Rows from block 8 of the encoder of a small image denoising autoencoder, named by matrix and row number. Each number is 128 + 32 x the weight over its row's rms, rounded and kept within 0 to 255. All counts start at 0. Numbers have three digits each. After the name is the row's rms in percent of the matrix's.
After each channel's rows are labels from the 100 images, of 14848, where the channel reaches its highest value: "strongest on" is what is common among them; "patch colour" is the nearest of a few named colours to the mean colour under the peak. Only what is clearly more common there than usual is listed. The data: microscope photos of single blood and bone marrow cells. In brackets: how many of the 100, against the usual share in percent.
# r30: branch 2 reduce pointwise conv (encoder.blocks.8.r3.0.weight, 96x384x1x1), inputs 256-383

r30.79 103:153109120113088135094135106124141123113084100141125111162069069177123084144094131105112165144117156085153129111150097148116137123109163134117140103138088113111154108122135118192116135077168146133147098081155189119102107131132125154156090136127132136089152132118140123104099085131148165126119162089164101131165112099089117144084102109120135127131127091149114134094135130106143052119125
strongest on: cell type: segmented neutrophil (47 vs 20)
patch colour: blue (38 vs 9.8); black (37 vs 1.4)

r30.45 119:119099118124090104147175116172137167161176137123105132133105124154136121117130118116158136125074128099109146123098118140146074129126143131134130119128196088108148152123149098149154078128095145113089122183126128110158095107142140177119084122114119088153093102125123147118160108160109076110105093152153095099185176118136085188160073128163152152125127161112138133115140140149124128141153
strongest on: smear: peripheral blood (99 vs 16.2)
patch colour: pink (94 vs 22.9)

r30.67 099:150102129065101170131148172138121102150143117156144132137134124147090142096151140114147139137102141105155157091117126151182123131137149116096153136143114147138173062092121097148127125070146106163143122091121084105148089075096126111123115115036103135156120077134179107204154093121185196145070113024183212113128152139114124139130079169129138124159143150140124084114202148110122137120146
strongest on: smear: peripheral blood (40 vs 16.2)
patch colour: pink (52 vs 22.9)

r30.8 091:147102150140103122111136151150151115121131120135123108066124121135108134091098113111172102179141102113085161183115127164088111140117093138153093131124155155139120125114128133113110142146110136101118069128097158175075141166112147139156111126021142093150168121134155094058114087161145160099117118130138101092117158111167133187141150046210147108078164127180123109149124098094107113137132
strongest on: smear: peripheral blood (40 vs 16.2)
patch colour: white (99 vs 23.3)

r30.13 094:186138138097109117160105112127112118092086185103096156166186147141149118114103157132099104115152129139094143137139138113123119146115115121178136119150116116132118133154071114145136132170159175117128133086145105159098165131135166152188194144173150132073117117132204150166019037122075147080125150182150126150120132110163151126098092133167152147105134059159133124098167127106120154140072
strongest on: smear: peripheral blood (41 vs 16.2)
patch colour: white (98 vs 23.3)

r30.64 091:183150107192152171094114139102131130124086102092145122138162084131065121143133136125103126095151172088137114119126107101136138125125123123102089139121125154057117116128080122089124119150095114137093129110114134069112148154168149139152150140120109128129083109140033174117098141114122113123134100054157102141130159157148110131124081101120117102168109144090133168134124136098149057114085
strongest on: cell type: segmented neutrophil (44 vs 20); smear: peripheral blood (37 vs 16.2)
patch colour: purple (60 vs 20.1)

r30.43 081:108166162156081163082124082153130105122172092125138131110082165129132111146093175105111123139112131082146136151150108139130116107092119093163132126103173121137135112145155119151144145092175132097121127115160153094102053175176086089114114117108166142154183084146144130197098151173126090133103109135186166192121122118119104153075109160189166140130148191142065091114093103102153108146107
strongest on: cell type: lymphocyte (34 vs 15.2)
patch colour: white (100 vs 23.3)

r30.75 086:111095129124158123104126134159116188099137138140133114142124156125083104101061118158085127168119130112129133129115121163148121112108110138136114123177195164111108144088107132139115144130138115131125118201159113107154164144145114124092093086149161130114090095192079136167103052146079148107116120154115094152133143139160115146076142194152125129127187078121163098129160135157164131172135
strongest on: cell type: lymphocyte (39 vs 15.2); smear: peripheral blood (39 vs 16.2)
patch colour: white (99 vs 23.3)