python train.py --dataset="microscope photos of single blood and bone marrow cells" --train_examples=194171 --image_size=48 --horizontal_flip=true --downsampling_factor=4 --encoder_stem="single" --loss="mse" --latent_channels=16 --decoder_blocks_per_level=1 --optimizer="soap" --batch_size=256 --epochs=17.4 --warmup_steps=660
Rows from block 10 of the encoder of a small image denoising autoencoder, named by matrix and row number. Each number is 128 + 24 x the weight over its row's rms, rounded and kept within 0 to 255. All counts start at 0. After the name is the row's rms in percent of the matrix's.
After each channel's rows are labels from the 100 images, of 14848, where the channel reaches its highest value: "strongest on" is what is common among them. Only what is clearly more common there than usual is listed. The data: microscope photos of single blood and bone marrow cells. In brackets: how many of the 100.
# r30: branch 2 reduce pointwise conv (encoder.blocks.10.r3.0.weight, 96x384x1x1), inputs 192-287

r30.43 104 [ 86 133 141 138 187 136 215 118  77 114  80 135  74  90 124 115  64 181 113 164  97 129 119 151 103 124 107 106 117  98  96 112 142 134  61 100 124 139 211 117 139 178 120 150 149 120 141 162 132 141 151  98 146 150  92 111 147 133 108 100 125 126 124 131 138 117 132 118 121 105 173 138 145 136 149 126  70 130 124 136 103 127 121 127 125 111 129 153 126 157 137 166 137 129 113 112]
strongest on: cell type: erythroblast (69)

r30.7 108 [130 145 127 138 121 119  92 136 149 143 110 130 133 142  98 130 121 158 155 152 155 124 130 125 114 121 128 134 153 119 181 117 147  65 133 113 139 122 111 119 108 131 182 138 141  89  94 133 146 104 149 101 157 135 129 135 149 173 141 119 110 141  64  91 125 155 133  59 105  93  64  92 114 150  82 111 102 245 146 198  29 108 125 144 198 123 120 104 118  95 145 122 101 111 169 155]
strongest on: cell type: artefact (41)

r30.95 093 [100 112 186 114 141 122 105 116 120 114 110 129 111  99 110 122  95 142 161 138 145 124 100 142 138  95  91 130 159  96 137 114 144 118 125 124 138 118 130 149 147 113 132 119 114 126 106 175 121 163 139 113 185 133 101 123 145 175 146 102  94 104 110 151 175 123 168 130 120 158  74 110 129  99 122 126 157 119  78 127 111  55 128 107  97 126 130 131 135 151 195 136 138 123 107 117]
strongest on: cell type: erythroblast (35)

r30.59 102 [149 141 124 108 133 131 164 105 148 126 140 131 105 155 146 154 113 141 186 129 149 146 133 116  81 112  81 133 129  97 135 132 166 162 144 129  93 107 113 113 150  99 139 109 119  98 145 112 135  92 139  92 120 155 140 178 132 125 106 117  99 124 112 103 113 116 142  60 134 169  89 115 160 129 115 115 159 109 150 137 121 122 132 179 121 140 134  76 137  89  94  93 122 132 108 109]
strongest on: cell type: segmented neutrophil (54); smear: peripheral blood (37)

r30.54 114 [156 139 123 138 100 125 135 136 118 127 114 150  85 166 142 122 126 140 137 156 145 144 126 106 142 111 133 158 101 134 139 155 135 165 133 107 148 134 182 137 125 135  92 104 116  97 162 160 104 200 137 113 176 165  98 118 110 122 121 121 113 119 129   2 139 179 126 217 118  29 126 108 143 133  68 135 146 187 145 161  90  90 101 119 144 109 117 131 122 120 162 126  91 127 137 131]
strongest on: smear: peripheral blood (100); cell type: segmented neutrophil (86)

r30.49 098 [105 128 121  93 119  84  86 115  86 114 121 165 155 104 112  83  92 124 123 104 126 125 125 102  94 149 104 144 194  82  37 166 152  62 113 133 110 125 129 107 112 110 102 134 151  46 107 127 139 111 131 147  94 131 139 109 162 113 125 104 114 132  80 188 131 156 120 141 122 120 110 119 119 120 158 128 115 144 112 128 122 153 132 100 126 116 138 107 145 122 120 107 118 126 128 135]
strongest on: smear: peripheral blood (71)

r30.78 098 [128 101 103 129 136 114 205 129 146 136 124 119 107  64  96 115 105 159 169 191 145 136 113 170 160 124 134 128 188 133 119 115 131 135 152  85 156 100 155 110 121 178 141  96 128 130 125 136 158 109 122 137 103 102 154 134 140 119 113 131 159 125 138 135 150 113  88 132 123 122  68 151 118 135 123 130 130 117 164 186 112 165 145 145 141 107 154 103 129 108 125 152 144 121 100 127]
strongest on: cell type: erythroblast (41)

r30.21 095 [126 101 149  91 119  89 182 146  78  74 123 101 106 115 108 129  95 175 169  88 109 127 115 125 142 168  72  96  84  70 133 135 157 112 140  86 112 125 104 156 141 159 122 122 154  77 114 108 155 127 137 116 119 136 121  91 140 152 105 136 118 148 128 129 173 126 135 164 126  93 138 139 111 125 115 129 125 122 130 128 107 128 164 140 163 132 134 153 125 131 126 114 145 128 104 154]
strongest on: cell type: segmented neutrophil (47); smear: peripheral blood (35)

r30.44 099 [103 140 121 160 130 112  96 157 115 109  78  84 124 110 121 124  93 161 153 111 116 136 157 139 131 149 122 167 109  98  61 118 110 114 117 148 115  94 107 135 103 109 104 129 139  82 128  97 118 160 141 117 175 120 114 136 137 135 128 129 119 150 142 113 117 140 153 138 134 137 118 118 117 127  99 134 132  77 143 122  93 105 147 124 129 172 137 109  73 126  95 146 166 124 124 108]
strongest on: cell type: segmented neutrophil (61); smear: peripheral blood (58)

r30.62 104 [ 94 166 138 120 157 116 157  96  74  91 102 109 131 136 156 139 118 116 116  92 137 107 139 100 127 102 132  94 110  86  83 131 153 136 135 130  50 131 101 144 169 189 116 140 106  84 175 136 137  87 120 138  65 103 102  94 125 102 131 116 122 140 104 147 140 125 103 166 150 121  98 148 137 122 166 134 149 154 156 122 130 192 128  97 129  91 114  94 109 143  90 130  97 139 115 148]
strongest on: smear: peripheral blood (46); cell type: segmented neutrophil (41)

r30.70 096 [104 143 103 122 128  88  55 192 126 102 139 146 129 108  92  96 141  92 144  75  87 157 129  98  89 137 127 151 112 178 130  96 123 144 145 161 114 140 109 105 134 121  97 122 138 128 128  74 145 140 117 108 118 107 139 144 100 129 127 142 106 120 113 140 131 112 123 187 150 136  87 126 130 140 100 121 157 122 113 129 119 110 109 134 151 114 141 130 135  91 139 117 124 143 125 132]
strongest on: cell type: segmented neutrophil (51); smear: peripheral blood (39)

r30.46 099 [104  95 143 134 140 113 140  89 158  88 120 112 116 106 137 138 146 104 145 170 185 147  98 155  89 133  69 142 158 188  52 110  89 140 149 120 140 111 129 147 100  81 103 121 130  57 125 147  98 146 123 104 114 122  88  96 134 137  72 133 109 125 114  93 126 154 169 141 123 115  98 123 156 107 149 134 168 108 114 141 100 102 147 123 131 120 125 137  90 143 163 150 114 145 133 132]
strongest on: cell type: segmented neutrophil (49); smear: peripheral blood (36)