From a checkpoint of a small image denoising autoencoder: 13200 steps.
Rows from block 9 of the encoder of a small image denoising autoencoder, named by matrix and row number. Each number is 50 + 15 x the weight over its row's rms, rounded and kept within 0 to 99. All counts start at 0. After the name is the row's rms in percent of the matrix's.
After each channel's rows are labels from the 100 images, of 14848, where the channel reaches its highest value: "strongest on" is what is common among them. Only what is clearly more common there than usual is listed. The data: microscope photos of single blood and bone marrow cells.
# r30: branch 2 reduce pointwise conv (encoder.blocks.9.r3.0.weight, 96x384x1x1), inputs 192-255

r30.41 089:53 74 40 28 46 34 71 35 56 60 37 36 65 38 83 71 63 77 56 44 45 69 58 76 42 65 65 40 56 32 64 74 49 49 50 54 41 75 82 38 76 67 68 66 23 36 55 82 57 36 55 48 49 44 51 59 40 38 40 34 63 67 38 51
strongest on: smear: peripheral blood

r30.61 094:74 49 25 51 44 34 63 59 56 74 43 54 68 50 42 72 34 53 16 56 64 22 35 54 09 76 55 52 78 45 42 32 53 52 57 74 69 53 53 47 30 64 49 57 33 68 68 56 54 48 55 23 54 55 33 63 39 47 56 24 36 52 62 37
strongest on: smear: peripheral blood

r30.31 093:37 36 46 64 43 37 42 52 29 29 33 67 41 70 47 17 37 48 35 48 67 27 49 55 80 70 52 61 44 34 58 50 50 31 73 48 68 62 49 81 59 44 64 71 69 52 85 66 24 44 49 59 52 30 48 76 27 55 36 33 12 66 59 73
strongest on: cell type: segmented neutrophil

r30.60 102:50 08 30 54 39 63 47 39 44 62 50 66 64 06 60 47 67 45 54 43 52 78 72 43 52 56 51 60 40 30 73 48 70 88 68 29 33 29 27 72 64 33 24 11 31 13 69 31 59 63 72 47 58 60 40 58 48 34 56 53 59 64 62 66
strongest on: smear: peripheral blood

r30.1 093:44 27 72 51 30 71 69 63 40 18 50 43 43 55 69 63 87 41 63 22 65 26 47 64 45 34 41 34 42 77 73 23 63 93 46 20 46 65 21 36 54 29 31 63 64 42 46 64 64 65 57 29 66 42 41 57 35 32 58 51 31 53 64 68
strongest on: smear: peripheral blood

r30.6 114:89 45 48 34 45 51 35 51 46 41 48 56 50 62 76 30 80 64 42 72 41 71 42 36 39 50 56 50 89 62 28 30 31 51 48 35 60 61 64 29 57 33 31 21 46 42 57 86 51 59 33 80 54 37 51 50 43 59 41 48 63 56 52 41
strongest on: smear: peripheral blood

r30.16 117:57 54 48 22 46 48 76 44 49 00 33 43 69 34 75 57 56 42 22 52 30 55 58 61 37 38 60 22 41 39 44 33 50 65 75 44 39 80 62 56 41 69 56 72 71 46 35 79 65 36 57 33 70 32 47 59 52 44 51 42 60 37 48 27
strongest on: smear: peripheral blood

r30.4 104:52 74 63 56 56 53 62 49 58 66 64 76 50 42 32 78 74 30 60 21 65 47 45 55 51 58 57 44 36 51 45 53 64 19 36 40 64 68 40 55 37 56 56 47 65 59 73 32 29 40 44 29 29 50 65 49 58 44 58 60 35 39 47 55
strongest on: cell type: segmented neutrophil; smear: peripheral blood

r30.21 115:55 25 74 25 59 64 69 43 86 54 74 60 51 51 09 39 51 59 57 41 46 52 20 13 59 35 72 99 59 66 45 44 51 32 45 51 50 36 13 51 30 19 17 78 40 11 45 50 42 33 70 51 30 34 55 44 71 51 53 46 46 62 36 37
strongest on: smear: peripheral blood

r30.77 100:65 54 52 73 49 66 45 32 62 71 42 61 42 08 47 96 37 36 48 48 52 56 37 74 44 36 52 44 57 43 82 38 29 45 52 55 55 45 18 67 55 58 90 47 10 57 64 36 70 47 60 50 67 75 65 41 56 57 48 45 45 49 43 40
strongest on: cell type: segmented neutrophil; smear: peripheral blood

r30.44 100:55 83 88 47 60 37 68 55 60 32 45 56 48 25 57 58 49 38 38 77 43 56 41 65 20 76 31 54 23 45 28 71 72 50 63 57 39 77 25 49 28 77 09 66 23 29 36 58 53 44 55 40 39 53 61 55 28 33 59 46 83 52 62 37
strongest on: cell type: erythroblast

r30.81 092:51 68 52 51 53 61 56 52 51 63 52 40 41 86 43 55 54 39 79 66 39 26 61 54 48 45 41 67 47 44 63 78 32 79 54 45 54 55 46 10 80 63 38 48 54 21 47 43 63 49 40 99 32 75 52 57 51 38 64 23 95 35 28 40
strongest on: smear: peripheral blood

r30.89 105:43 34 46 25 35 72 20 27 28 87 51 50 51 56 37 58 49 46 81 35 51 52 69 56 54 35 55 34 58 61 38 42 29 13 50 94 54 41 23 81 24 34 50 49 40 51 39 24 54 48 36 23 32 36 38 48 46 45 67 56 21 56 57 36
strongest on: smear: peripheral blood

r30.13 109:72 38 46 15 30 27 59 35 37 40 57 42 51 29 40 95 50 38 59 35 75 22 34 67 30 51 56 54 44 55 56 49 51 54 34 13 48 42 18 45 21 76 49 81 20 85 30 14 54 40 37 71 74 44 48 52 60 48 60 53 60 33 44 56
strongest on: cell type: erythroblast

r30.58 117:56 12 61 70 62 55 37 71 62 46 56 53 57 32 31 49 32 55 79 68 80 46 48 49 36 19 55 36 60 47 28 45 46 33 39 57 65 47 48 36 49 59 26 65 18 46 32 42 35 57 45 67 69 59 41 55 37 67 51 61 55 43 55 45
strongest on: cell type: segmented neutrophil; smear: peripheral blood

r30.46 114:36 49 81 56 55 55 51 56 41 33 62 36 53 34 32 70 22 62 47 24 23 82 09 55 36 63 14 57 53 47 29 47 54 61 98 44 52 60 47 54 44 68 69 40 49 58 46 26 63 44 58 68 74 11 54 52 46 60 50 17 69 39 41 43
strongest on: smear: peripheral blood

r30.9 118:58 44 48 64 39 50 15 46 32 59 70 41 63 45 72 40 62 50 34 49 34 49 38 41 57 29 81 67 45 48 28 31 48 35 47 39 49 20 92 41 30 28 43 27 99 69 69 36 56 65 37 52 41 68 43 44 44 44 62 66 42 51 53 52
strongest on: smear: peripheral blood

r30.95 096:83 71 73 26 45 27 42 66 59 82 61 43 64 84 53 58 67 53 44 21 63 79 49 44 66 60 90 50 62 30 42 45 54 48 64 41 55 34 44 47 27 52 64 53 27 64 57 50 44 54 47 48 33 45 62 34 52 77 39 56 38 39 92 64
strongest on: cell type: segmented neutrophil

r30.34 088:65 43 46 57 84 50 31 47 47 46 64 42 58 43 64 30 59 49 18 54 53 86 53 47 77 60 40 68 66 56 66 30 42 50 50 35 37 38 48 61 65 31 60 33 69 41 21 44 36 58 50 56 73 53 42 51 59 61 44 40 52 59 51 77
strongest on: smear: peripheral blood

r30.15 097:51 53 48 35 57 65 18 70 56 66 46 64 85 51 57 45 39 57 74 42 67 45 51 54 59 52 67 49 57 48 60 32 46 57 58 51 67 42 47 68 54 49 37 58 56 68 36 39 58 22 55 43 35 45 40 67 50 35 34 49 26 42 63 33
strongest on: smear: peripheral blood

r30.63 096:63 44 14 48 46 31 44 28 48 23 46 44 56 60 57 75 44 75 30 76 78 35 42 44 56 41 38 31 49 43 39 50 46 37 36 71 40 24 41 33 72 36 99 63 56 58 58 59 34 61 37 44 48 67 50 51 37 42 63 41 45 46 47 42
strongest on: smear: peripheral blood

r30.18 114:50 38 24 13 49 75 46 56 49 84 69 45 26 57 58 39 50 25 17 56 48 95 65 25 26 58 26 61 45 60 00 43 33 39 55 56 48 19 37 60 26 35 48 17 58 43 68 69 53 34 53 12 64 46 33 43 44 62 81 33 62 43 48 42
strongest on: smear: peripheral blood

r30.22 111:40 55 51 78 49 48 53 64 23 50 63 49 51 74 34 26 88 45 48 30 56 50 47 33 65 14 57 52 38 66 39 52 56 62 24 28 36 37 43 43 97 48 16 43 77 31 57 66 68 68 70 62 43 66 38 49 40 53 67 60 40 57 54 68
strongest on: smear: peripheral blood

r30.53 094:63 45 22 33 23 40 63 54 23 43 63 32 34 34 56 43 77 26 20 60 50 66 30 16 42 62 75 39 57 49 33 61 41 51 42 33 59 36 83 22 27 62 30 05 57 72 34 78 32 66 53 45 41 52 30 56 69 56 44 69 70 58 55 47
strongest on: smear: peripheral blood; cell type: segmented neutrophil

r30.67 113:56 39 60 68 56 74 52 40 64 64 64 56 57 58 44 49 33 31 36 57 43 21 56 40 70 50 44 65 54 50 41 59 56 53 64 11 53 23 50 49 43 32 58 52 48 64 67 53 61 20 46 65 71 42 51 66 39 46 49 46 58 49 45 64
strongest on: smear: peripheral blood

r30.71 101:66 75 43 58 74 42 59 51 52 57 44 46 81 44 73 56 49 72 62 69 40 77 46 34 62 64 41 50 43 39 56 36 36 74 96 68 49 66 39 44 34 69 60 56 63 37 67 58 48 35 57 57 62 20 51 62 46 44 67 25 64 47 30 54
strongest on: smear: peripheral blood

r30.25 108:32 60 37 24 36 54 56 52 28 45 49 55 68 66 50 27 44 63 52 40 57 42 49 50 27 37 66 41 55 72 64 65 44 27 43 80 39 60 26 48 38 54 05 47 41 37 65 62 37 50 58 57 37 48 56 58 50 54 56 55 56 49 52 43
strongest on: cell type: segmented neutrophil; smear: peripheral blood