config.yaml
dataset: "microscope photos of single blood and bone marrow cells"
image_size: 48
horizontal_flip: true
encoder_kernel_size: 3
decoder_blocks_per_level: 1
init: "kaiming_normal"
beta2: 0.999
eps: 1e-08
max_precond_dim: 1024
merge_dims: false
one_sided: false
epochs: 17.4
lr_schedule: "cosine"
weight_decay: 0.06
Rows from block 9 of the encoder of a small image denoising autoencoder, named by matrix and row number. Rows with one number belong to one channel. Each number is 128 + 24 x the weight over its row's rms, rounded and kept within 0 to 255. All counts start at 0. Numbers have three digits each. After the name is the row's rms in percent of the matrix's.
After each channel's rows are labels from the 100 images, of 14848, where the channel reaches its highest value: "patch colour" is the nearest of a few named colours to the mean colour under the peak; "top examples" is what is common among them. Only what is clearly more common there than usual is listed. The data: microscope photos of single blood and bone marrow cells. In brackets: how many of the 100, against the usual share in percent.
# r30: branch 2 reduce pointwise conv (encoder.blocks.9.r3.0.weight, 96x384x1x1), inputs 64-127
# b30: branch 2 3x3 conv (encoder.blocks.9.b3.0.weight, 144x96x3x3, transposed, each kernel summed), outputs 72-143

r30.51 101:140120136137094099157124150150131130148123131112166132129139112150125155117139135134125123130137142137146139135112109128128105109116133144093059107126126144122141127102153102122100094095138129
b30.51 149:137121136119099100127143136125115126099116135140132110138126125129134139161145136117121133140099086151149034136159143129131128121035113111112137087118129118099122069117149095103098156100138107161142088122143104144141
patch colour: white (98 vs 23.3)
top examples: smear: peripheral blood (82 vs 16.2)

r30.34 088:131144111116147092120115141114149142153082109103191135171108131134115160116154088133093105113093138115135156096095140145123134070165130092108080107116070143121127116116152153156127114103153204
b30.34 088:139105129121071117106170088109143162109180108133145139153083125129132106101141126145126128167153163126149149121155166133117162140160139110098166153133126127160137104149114134148081106138140149162136179154131146086158
patch colour: white (83 vs 23.3)
top examples: smear: peripheral blood (40 vs 16.2)

r30.16 117:083118133145113107117098146119126085109139100161084140077129105139131144157136115144080156133125158096120145124195107051184114141158106106110166125123146139123146152116135123115163134075112091
b30.16 117:098093136169141121136111147153108123079141124122175131088137141164112076112147119113117084134139111170128140128113070145102122101093125130145131093125145071113078104137081138106114111130138120099115105180095076127094
patch colour: pink (50 vs 22.9)
top examples: smear: peripheral blood (51 vs 16.2)

r30.7 124:120105120149110144087101100133126125146119127146147118124136152109121149139140115124108159128139147172169131103168143077152154151096121118142189148138159085130153177140133139113137155206142088
b30.7 130:092115084136145133145110127141120086130132133103163135103126121119109104128113145119081099151096126139132143192100103119100110108116127059095131117131144085135146204141095114136132137130125115128133120114115159123151
patch colour: pink (89 vs 22.9)
top examples: smear: peripheral blood (98 vs 16.2)

r30.76 075:140145125130147145172169118163143127099128130116152151078130110120113136116186087133134117125142112131108126166145098116082120104108131108124154086097133148165107127159133105132091140156105123
b30.76 103:134106155117137143165168122151106136061105119122118135166114131114142110132070163124154152123121130156105168121136139121118137108164091111099154150086118151129127141141100109161142149128160113139125099124133124080144
patch colour: white (100 vs 23.3)
top examples: smear: peripheral blood (39 vs 16.2)

r30.54 110:141121091093069126132154123097101138132149162114101090179121160092095074098103110100121144170143118124150135151126088111145183161141122135109097097127142123119072160155149117110141141200143128
b30.54 090:141157129095099120137130150096135137119155144145140142117137128117132092118122120099129138102155119155144185183126119103107125168117108131157139151134101146146137149134133166139158134120137147155101116145150130132136
patch colour: pink (78 vs 22.9)
top examples: smear: peripheral blood (87 vs 16.2)

r30.32 106:111119112121134112115112125118094106133135121120110132133115083143147155140089110154130098151145102052088114148082176106102129151172128155137177105143132126172097083110102093115121098133130167
b30.32 096:117132118145109159170129128095126095105106126142147115108108144089103132114109113144076145207139115100120101112099163111087116172146186101123115137116094084109145157127116130178132125105125138123130159168156119126132
patch colour: pink (58 vs 22.9)
top examples: smear: peripheral blood (73 vs 16.2)

r30.33 105:147151118118154151089066101129128153181117121118105121136129107124123130163114134131126100139104111120115157142095125115124133140148122170082079109122160098113120118175097152131135112093124201
b30.33 090:125076147138118138150124138131131107145089086137148115163147151138143090115130120112144145111153118117094094123153123139101148152097121115135123136105144123164092131123144136129125097084155158130130126157102112133113
patch colour: purple (41 vs 20.1)
top examples: smear: peripheral blood (35 vs 16.2)

r30.17 095:131096121129081175150136142128124129150101169126147115155132131175132151131114129132094111132147122118144155125195139148127029128160165157112115129149136107104108097157063144105076099106101163
b30.17 081:157150144132163159135107123157130106131110092148159156133116136154143109141110104130169149115131062118162161121147156158092076136066139132121117118095111127175125080149131141116103170115140145186165118138144092120117
patch colour: white (63 vs 23.3)
top examples: smear: peripheral blood (69 vs 16.2)

r30.56 094:112088123124128121114116117127103094152128125140140115121108112112148105154115128131102092141120128121131138120107159187142124132101194145061071123143112121106111103079099140080113119184138109
b30.56 103:138136146126114119096128154131122111091138139122154153089142112120180078120134145120113125175104105135123075139125180098127131119089141096119116088153148125100125067140161086140101154154134104170171096103126121107068
patch colour: white (91 vs 23.3)
top examples: smear: peripheral blood (45 vs 16.2)

r30.70 085:131129116116183102163122115116109146178130089146172134097154118114152090126162133142116117111127125156147127118156100134128143113142128143102097118105140116154118110137106130095168163141153094
b30.70 085:129114178101078132140131150163164113128123099143172180134129127105137087141144158132144105143134116167105084168120122157109128116088138117124087124138143100163144128113122134128175152122148138182125103127123100101131
patch colour: white (100 vs 23.3)
top examples: smear: peripheral blood (53 vs 16.2)

r30.72 088:119113086126106132092133136113108118112153123120109159133112174129123122123072109123085168163125116121156099114099156131122158130145098118150130141093120151126131124083067088126081136055139123
b30.72 087:123129098147160174121137158129128145114162124108144165092101161150118098153095160128154136101142128135114132133127140148125083104091101108074121079076132186145109119141070134146124129139208113134107150131110143106109
patch colour: white (56 vs 23.3)
top examples: smear: peripheral blood (38 vs 16.2)

r30.37 092:126143121110124119127092111097161137155135137121144145096129160145135138137137113111119093100173122105133135119065140110113158127124130076125106113117142135112116111168158101064140123180143123
b30.37 102:099090110164148133119119102142121153133160135069154122066125166165170163145141135129060130150128104112157162122110123106130118114130114096158154108118091116178102101143104111130160131097120115121121117169107141143155
patch colour: black (31 vs 1.4)
top examples: smear: peripheral blood (42 vs 16.2)

r30.53 094:123117112154137136147112150124121161145141126115159137155129122122109168134092141119116105141116134140127120125065151128136184141157137148082127120133144100099136126096157148080128148162134143
b30.53 086:183104136144092122141122161157144093073139084155114114126151136110167142156118180105105132138099116152111107144142119150113127099163155106115159086097062149142140095145114117095118154073140149121114121150134102134157
patch colour: white (99 vs 23.3)
top examples: smear: peripheral blood (69 vs 16.2); cell type: segmented neutrophil (40 vs 20)

r30.10 107:124130148123163157127085125132122115120143132129111168123120114144147130140122132141117125101118112125134121129116169110119114156156122106162131140120128130145129157154127136162136105172181129
b30.10 147:147114127115153105140123146141108136064147154117081093136126135111113107044141115141129128134141119115152118111127099146135130130170120095136128147116164092140067122154095128100154121086138152101138146157142150094160
patch colour: pink (65 vs 22.9)
top examples: smear: peripheral blood (70 vs 16.2)

r30.75 090:136156125124101141130179112131097112151157145119186149138173150121132150143158152119155142116112109143125103092126166092171160193147096122154099104104186153139113115145128148121199135113103116
b30.75 082:100128120133154116149138150118111090193165166103180127079136159105124145135077111149111123123078146138151181158111127143122105104120124084135123125106178161127125172112112158131173140139146140132117116121105153156129
patch colour: white (83 vs 23.3)
top examples: smear: peripheral blood (68 vs 16.2)

r30.6 114:134110091153115145131089138164088123161168112101108113152126171124104106123107163134134117168109142101129164119076123115173097161127045184134097114138114175104103064153165172128159132078125151
b30.6 094:154164122128089124139116113104121082118126150140129090114151080144179111080115119132103180107123135115130174139141137154116184162129131115115147092164126126121125120152110115083071128119133110097140101132147140103073
patch colour: pink (66 vs 22.9)
top examples: smear: peripheral blood (64 vs 16.2)

r30.18 114:153129113137105112145121085165117135170123132109119149142136128138139131109111162120134094140124133097143131179109137101096107107108141111119129132097081120134158156113121111089138107157103151
b30.18 122:133129093114118126150125110142104123128092151051088083137127112104159158095109099141160134120106119121106141104170134121162134131163103093114078127117101143118112117129130134112089126149139119087138159163143202123131
patch colour: pink (77 vs 22.9)
top examples: smear: peripheral blood (58 vs 16.2)

r30.66 116:127138136102171147136114131117146158121119138148139122136128130132098157129084150131124080126124114118139128056100087134123066103125092132156075157185110110114129119142108161179091185130113192
b30.66 094:152083109114125137143146102117107110111145144109118127139115157122146134117116067142108145077155144136142143121176087073131116172089132128121141135144114130108116139153126122122148134163119132135088175149187084144122
patch colour: pink (53 vs 22.9)
top examples: smear: peripheral blood (75 vs 16.2)

r30.27 100:136126125165131122130128092164095132145129136129120149073156121143120113102132141131152148135131097159146134124153177138133133111119103110169119061107143151134139134183113157114142138164116116
b30.27 090:146124062125116114123101116098088076113171123157113116080157104174121159176134114119095082124134121128107065121134138059116063127101116140150128097129147092111106129100132124136128112115091144122084098119100126159092
patch colour: purple (55 vs 20.1)
top examples: smear: peripheral blood (54 vs 16.2); cell type: segmented neutrophil (51 vs 20)

r30.79 094:112111119114092083176066117102083127142193091123118156117078138129149136111120145138103160164125118129135122151180089128112151150089158145144173135116131072132098163125119163127135169163153153
b30.79 080:140149120113069136131098120117155121139153117122187077138072110105160117129125131141100119110155111120152140110138159118110147148138108088092141119113111162109150198134107139127096115141156136123102136154168153076151
patch colour: white (82 vs 23.3)
top examples: smear: peripheral blood (53 vs 16.2)

r30.12 095:098100118110138117139100109120123127145185111114150139105100101085176108164094124135117092162104110143101116138119125085134150092135123168122169149148122118111123210177164128128123142110146132
b30.12 090:134159119136130114101137138076130104153122141092162132131086107143121085121133120106132128145194092122143122128131108124183125106142108166145121105123137138103127154108117104134061112125158178132088103111156104105132
patch colour: white (98 vs 23.3)
top examples: smear: peripheral blood (79 vs 16.2); cell type: myeloblast (26 vs 1.9)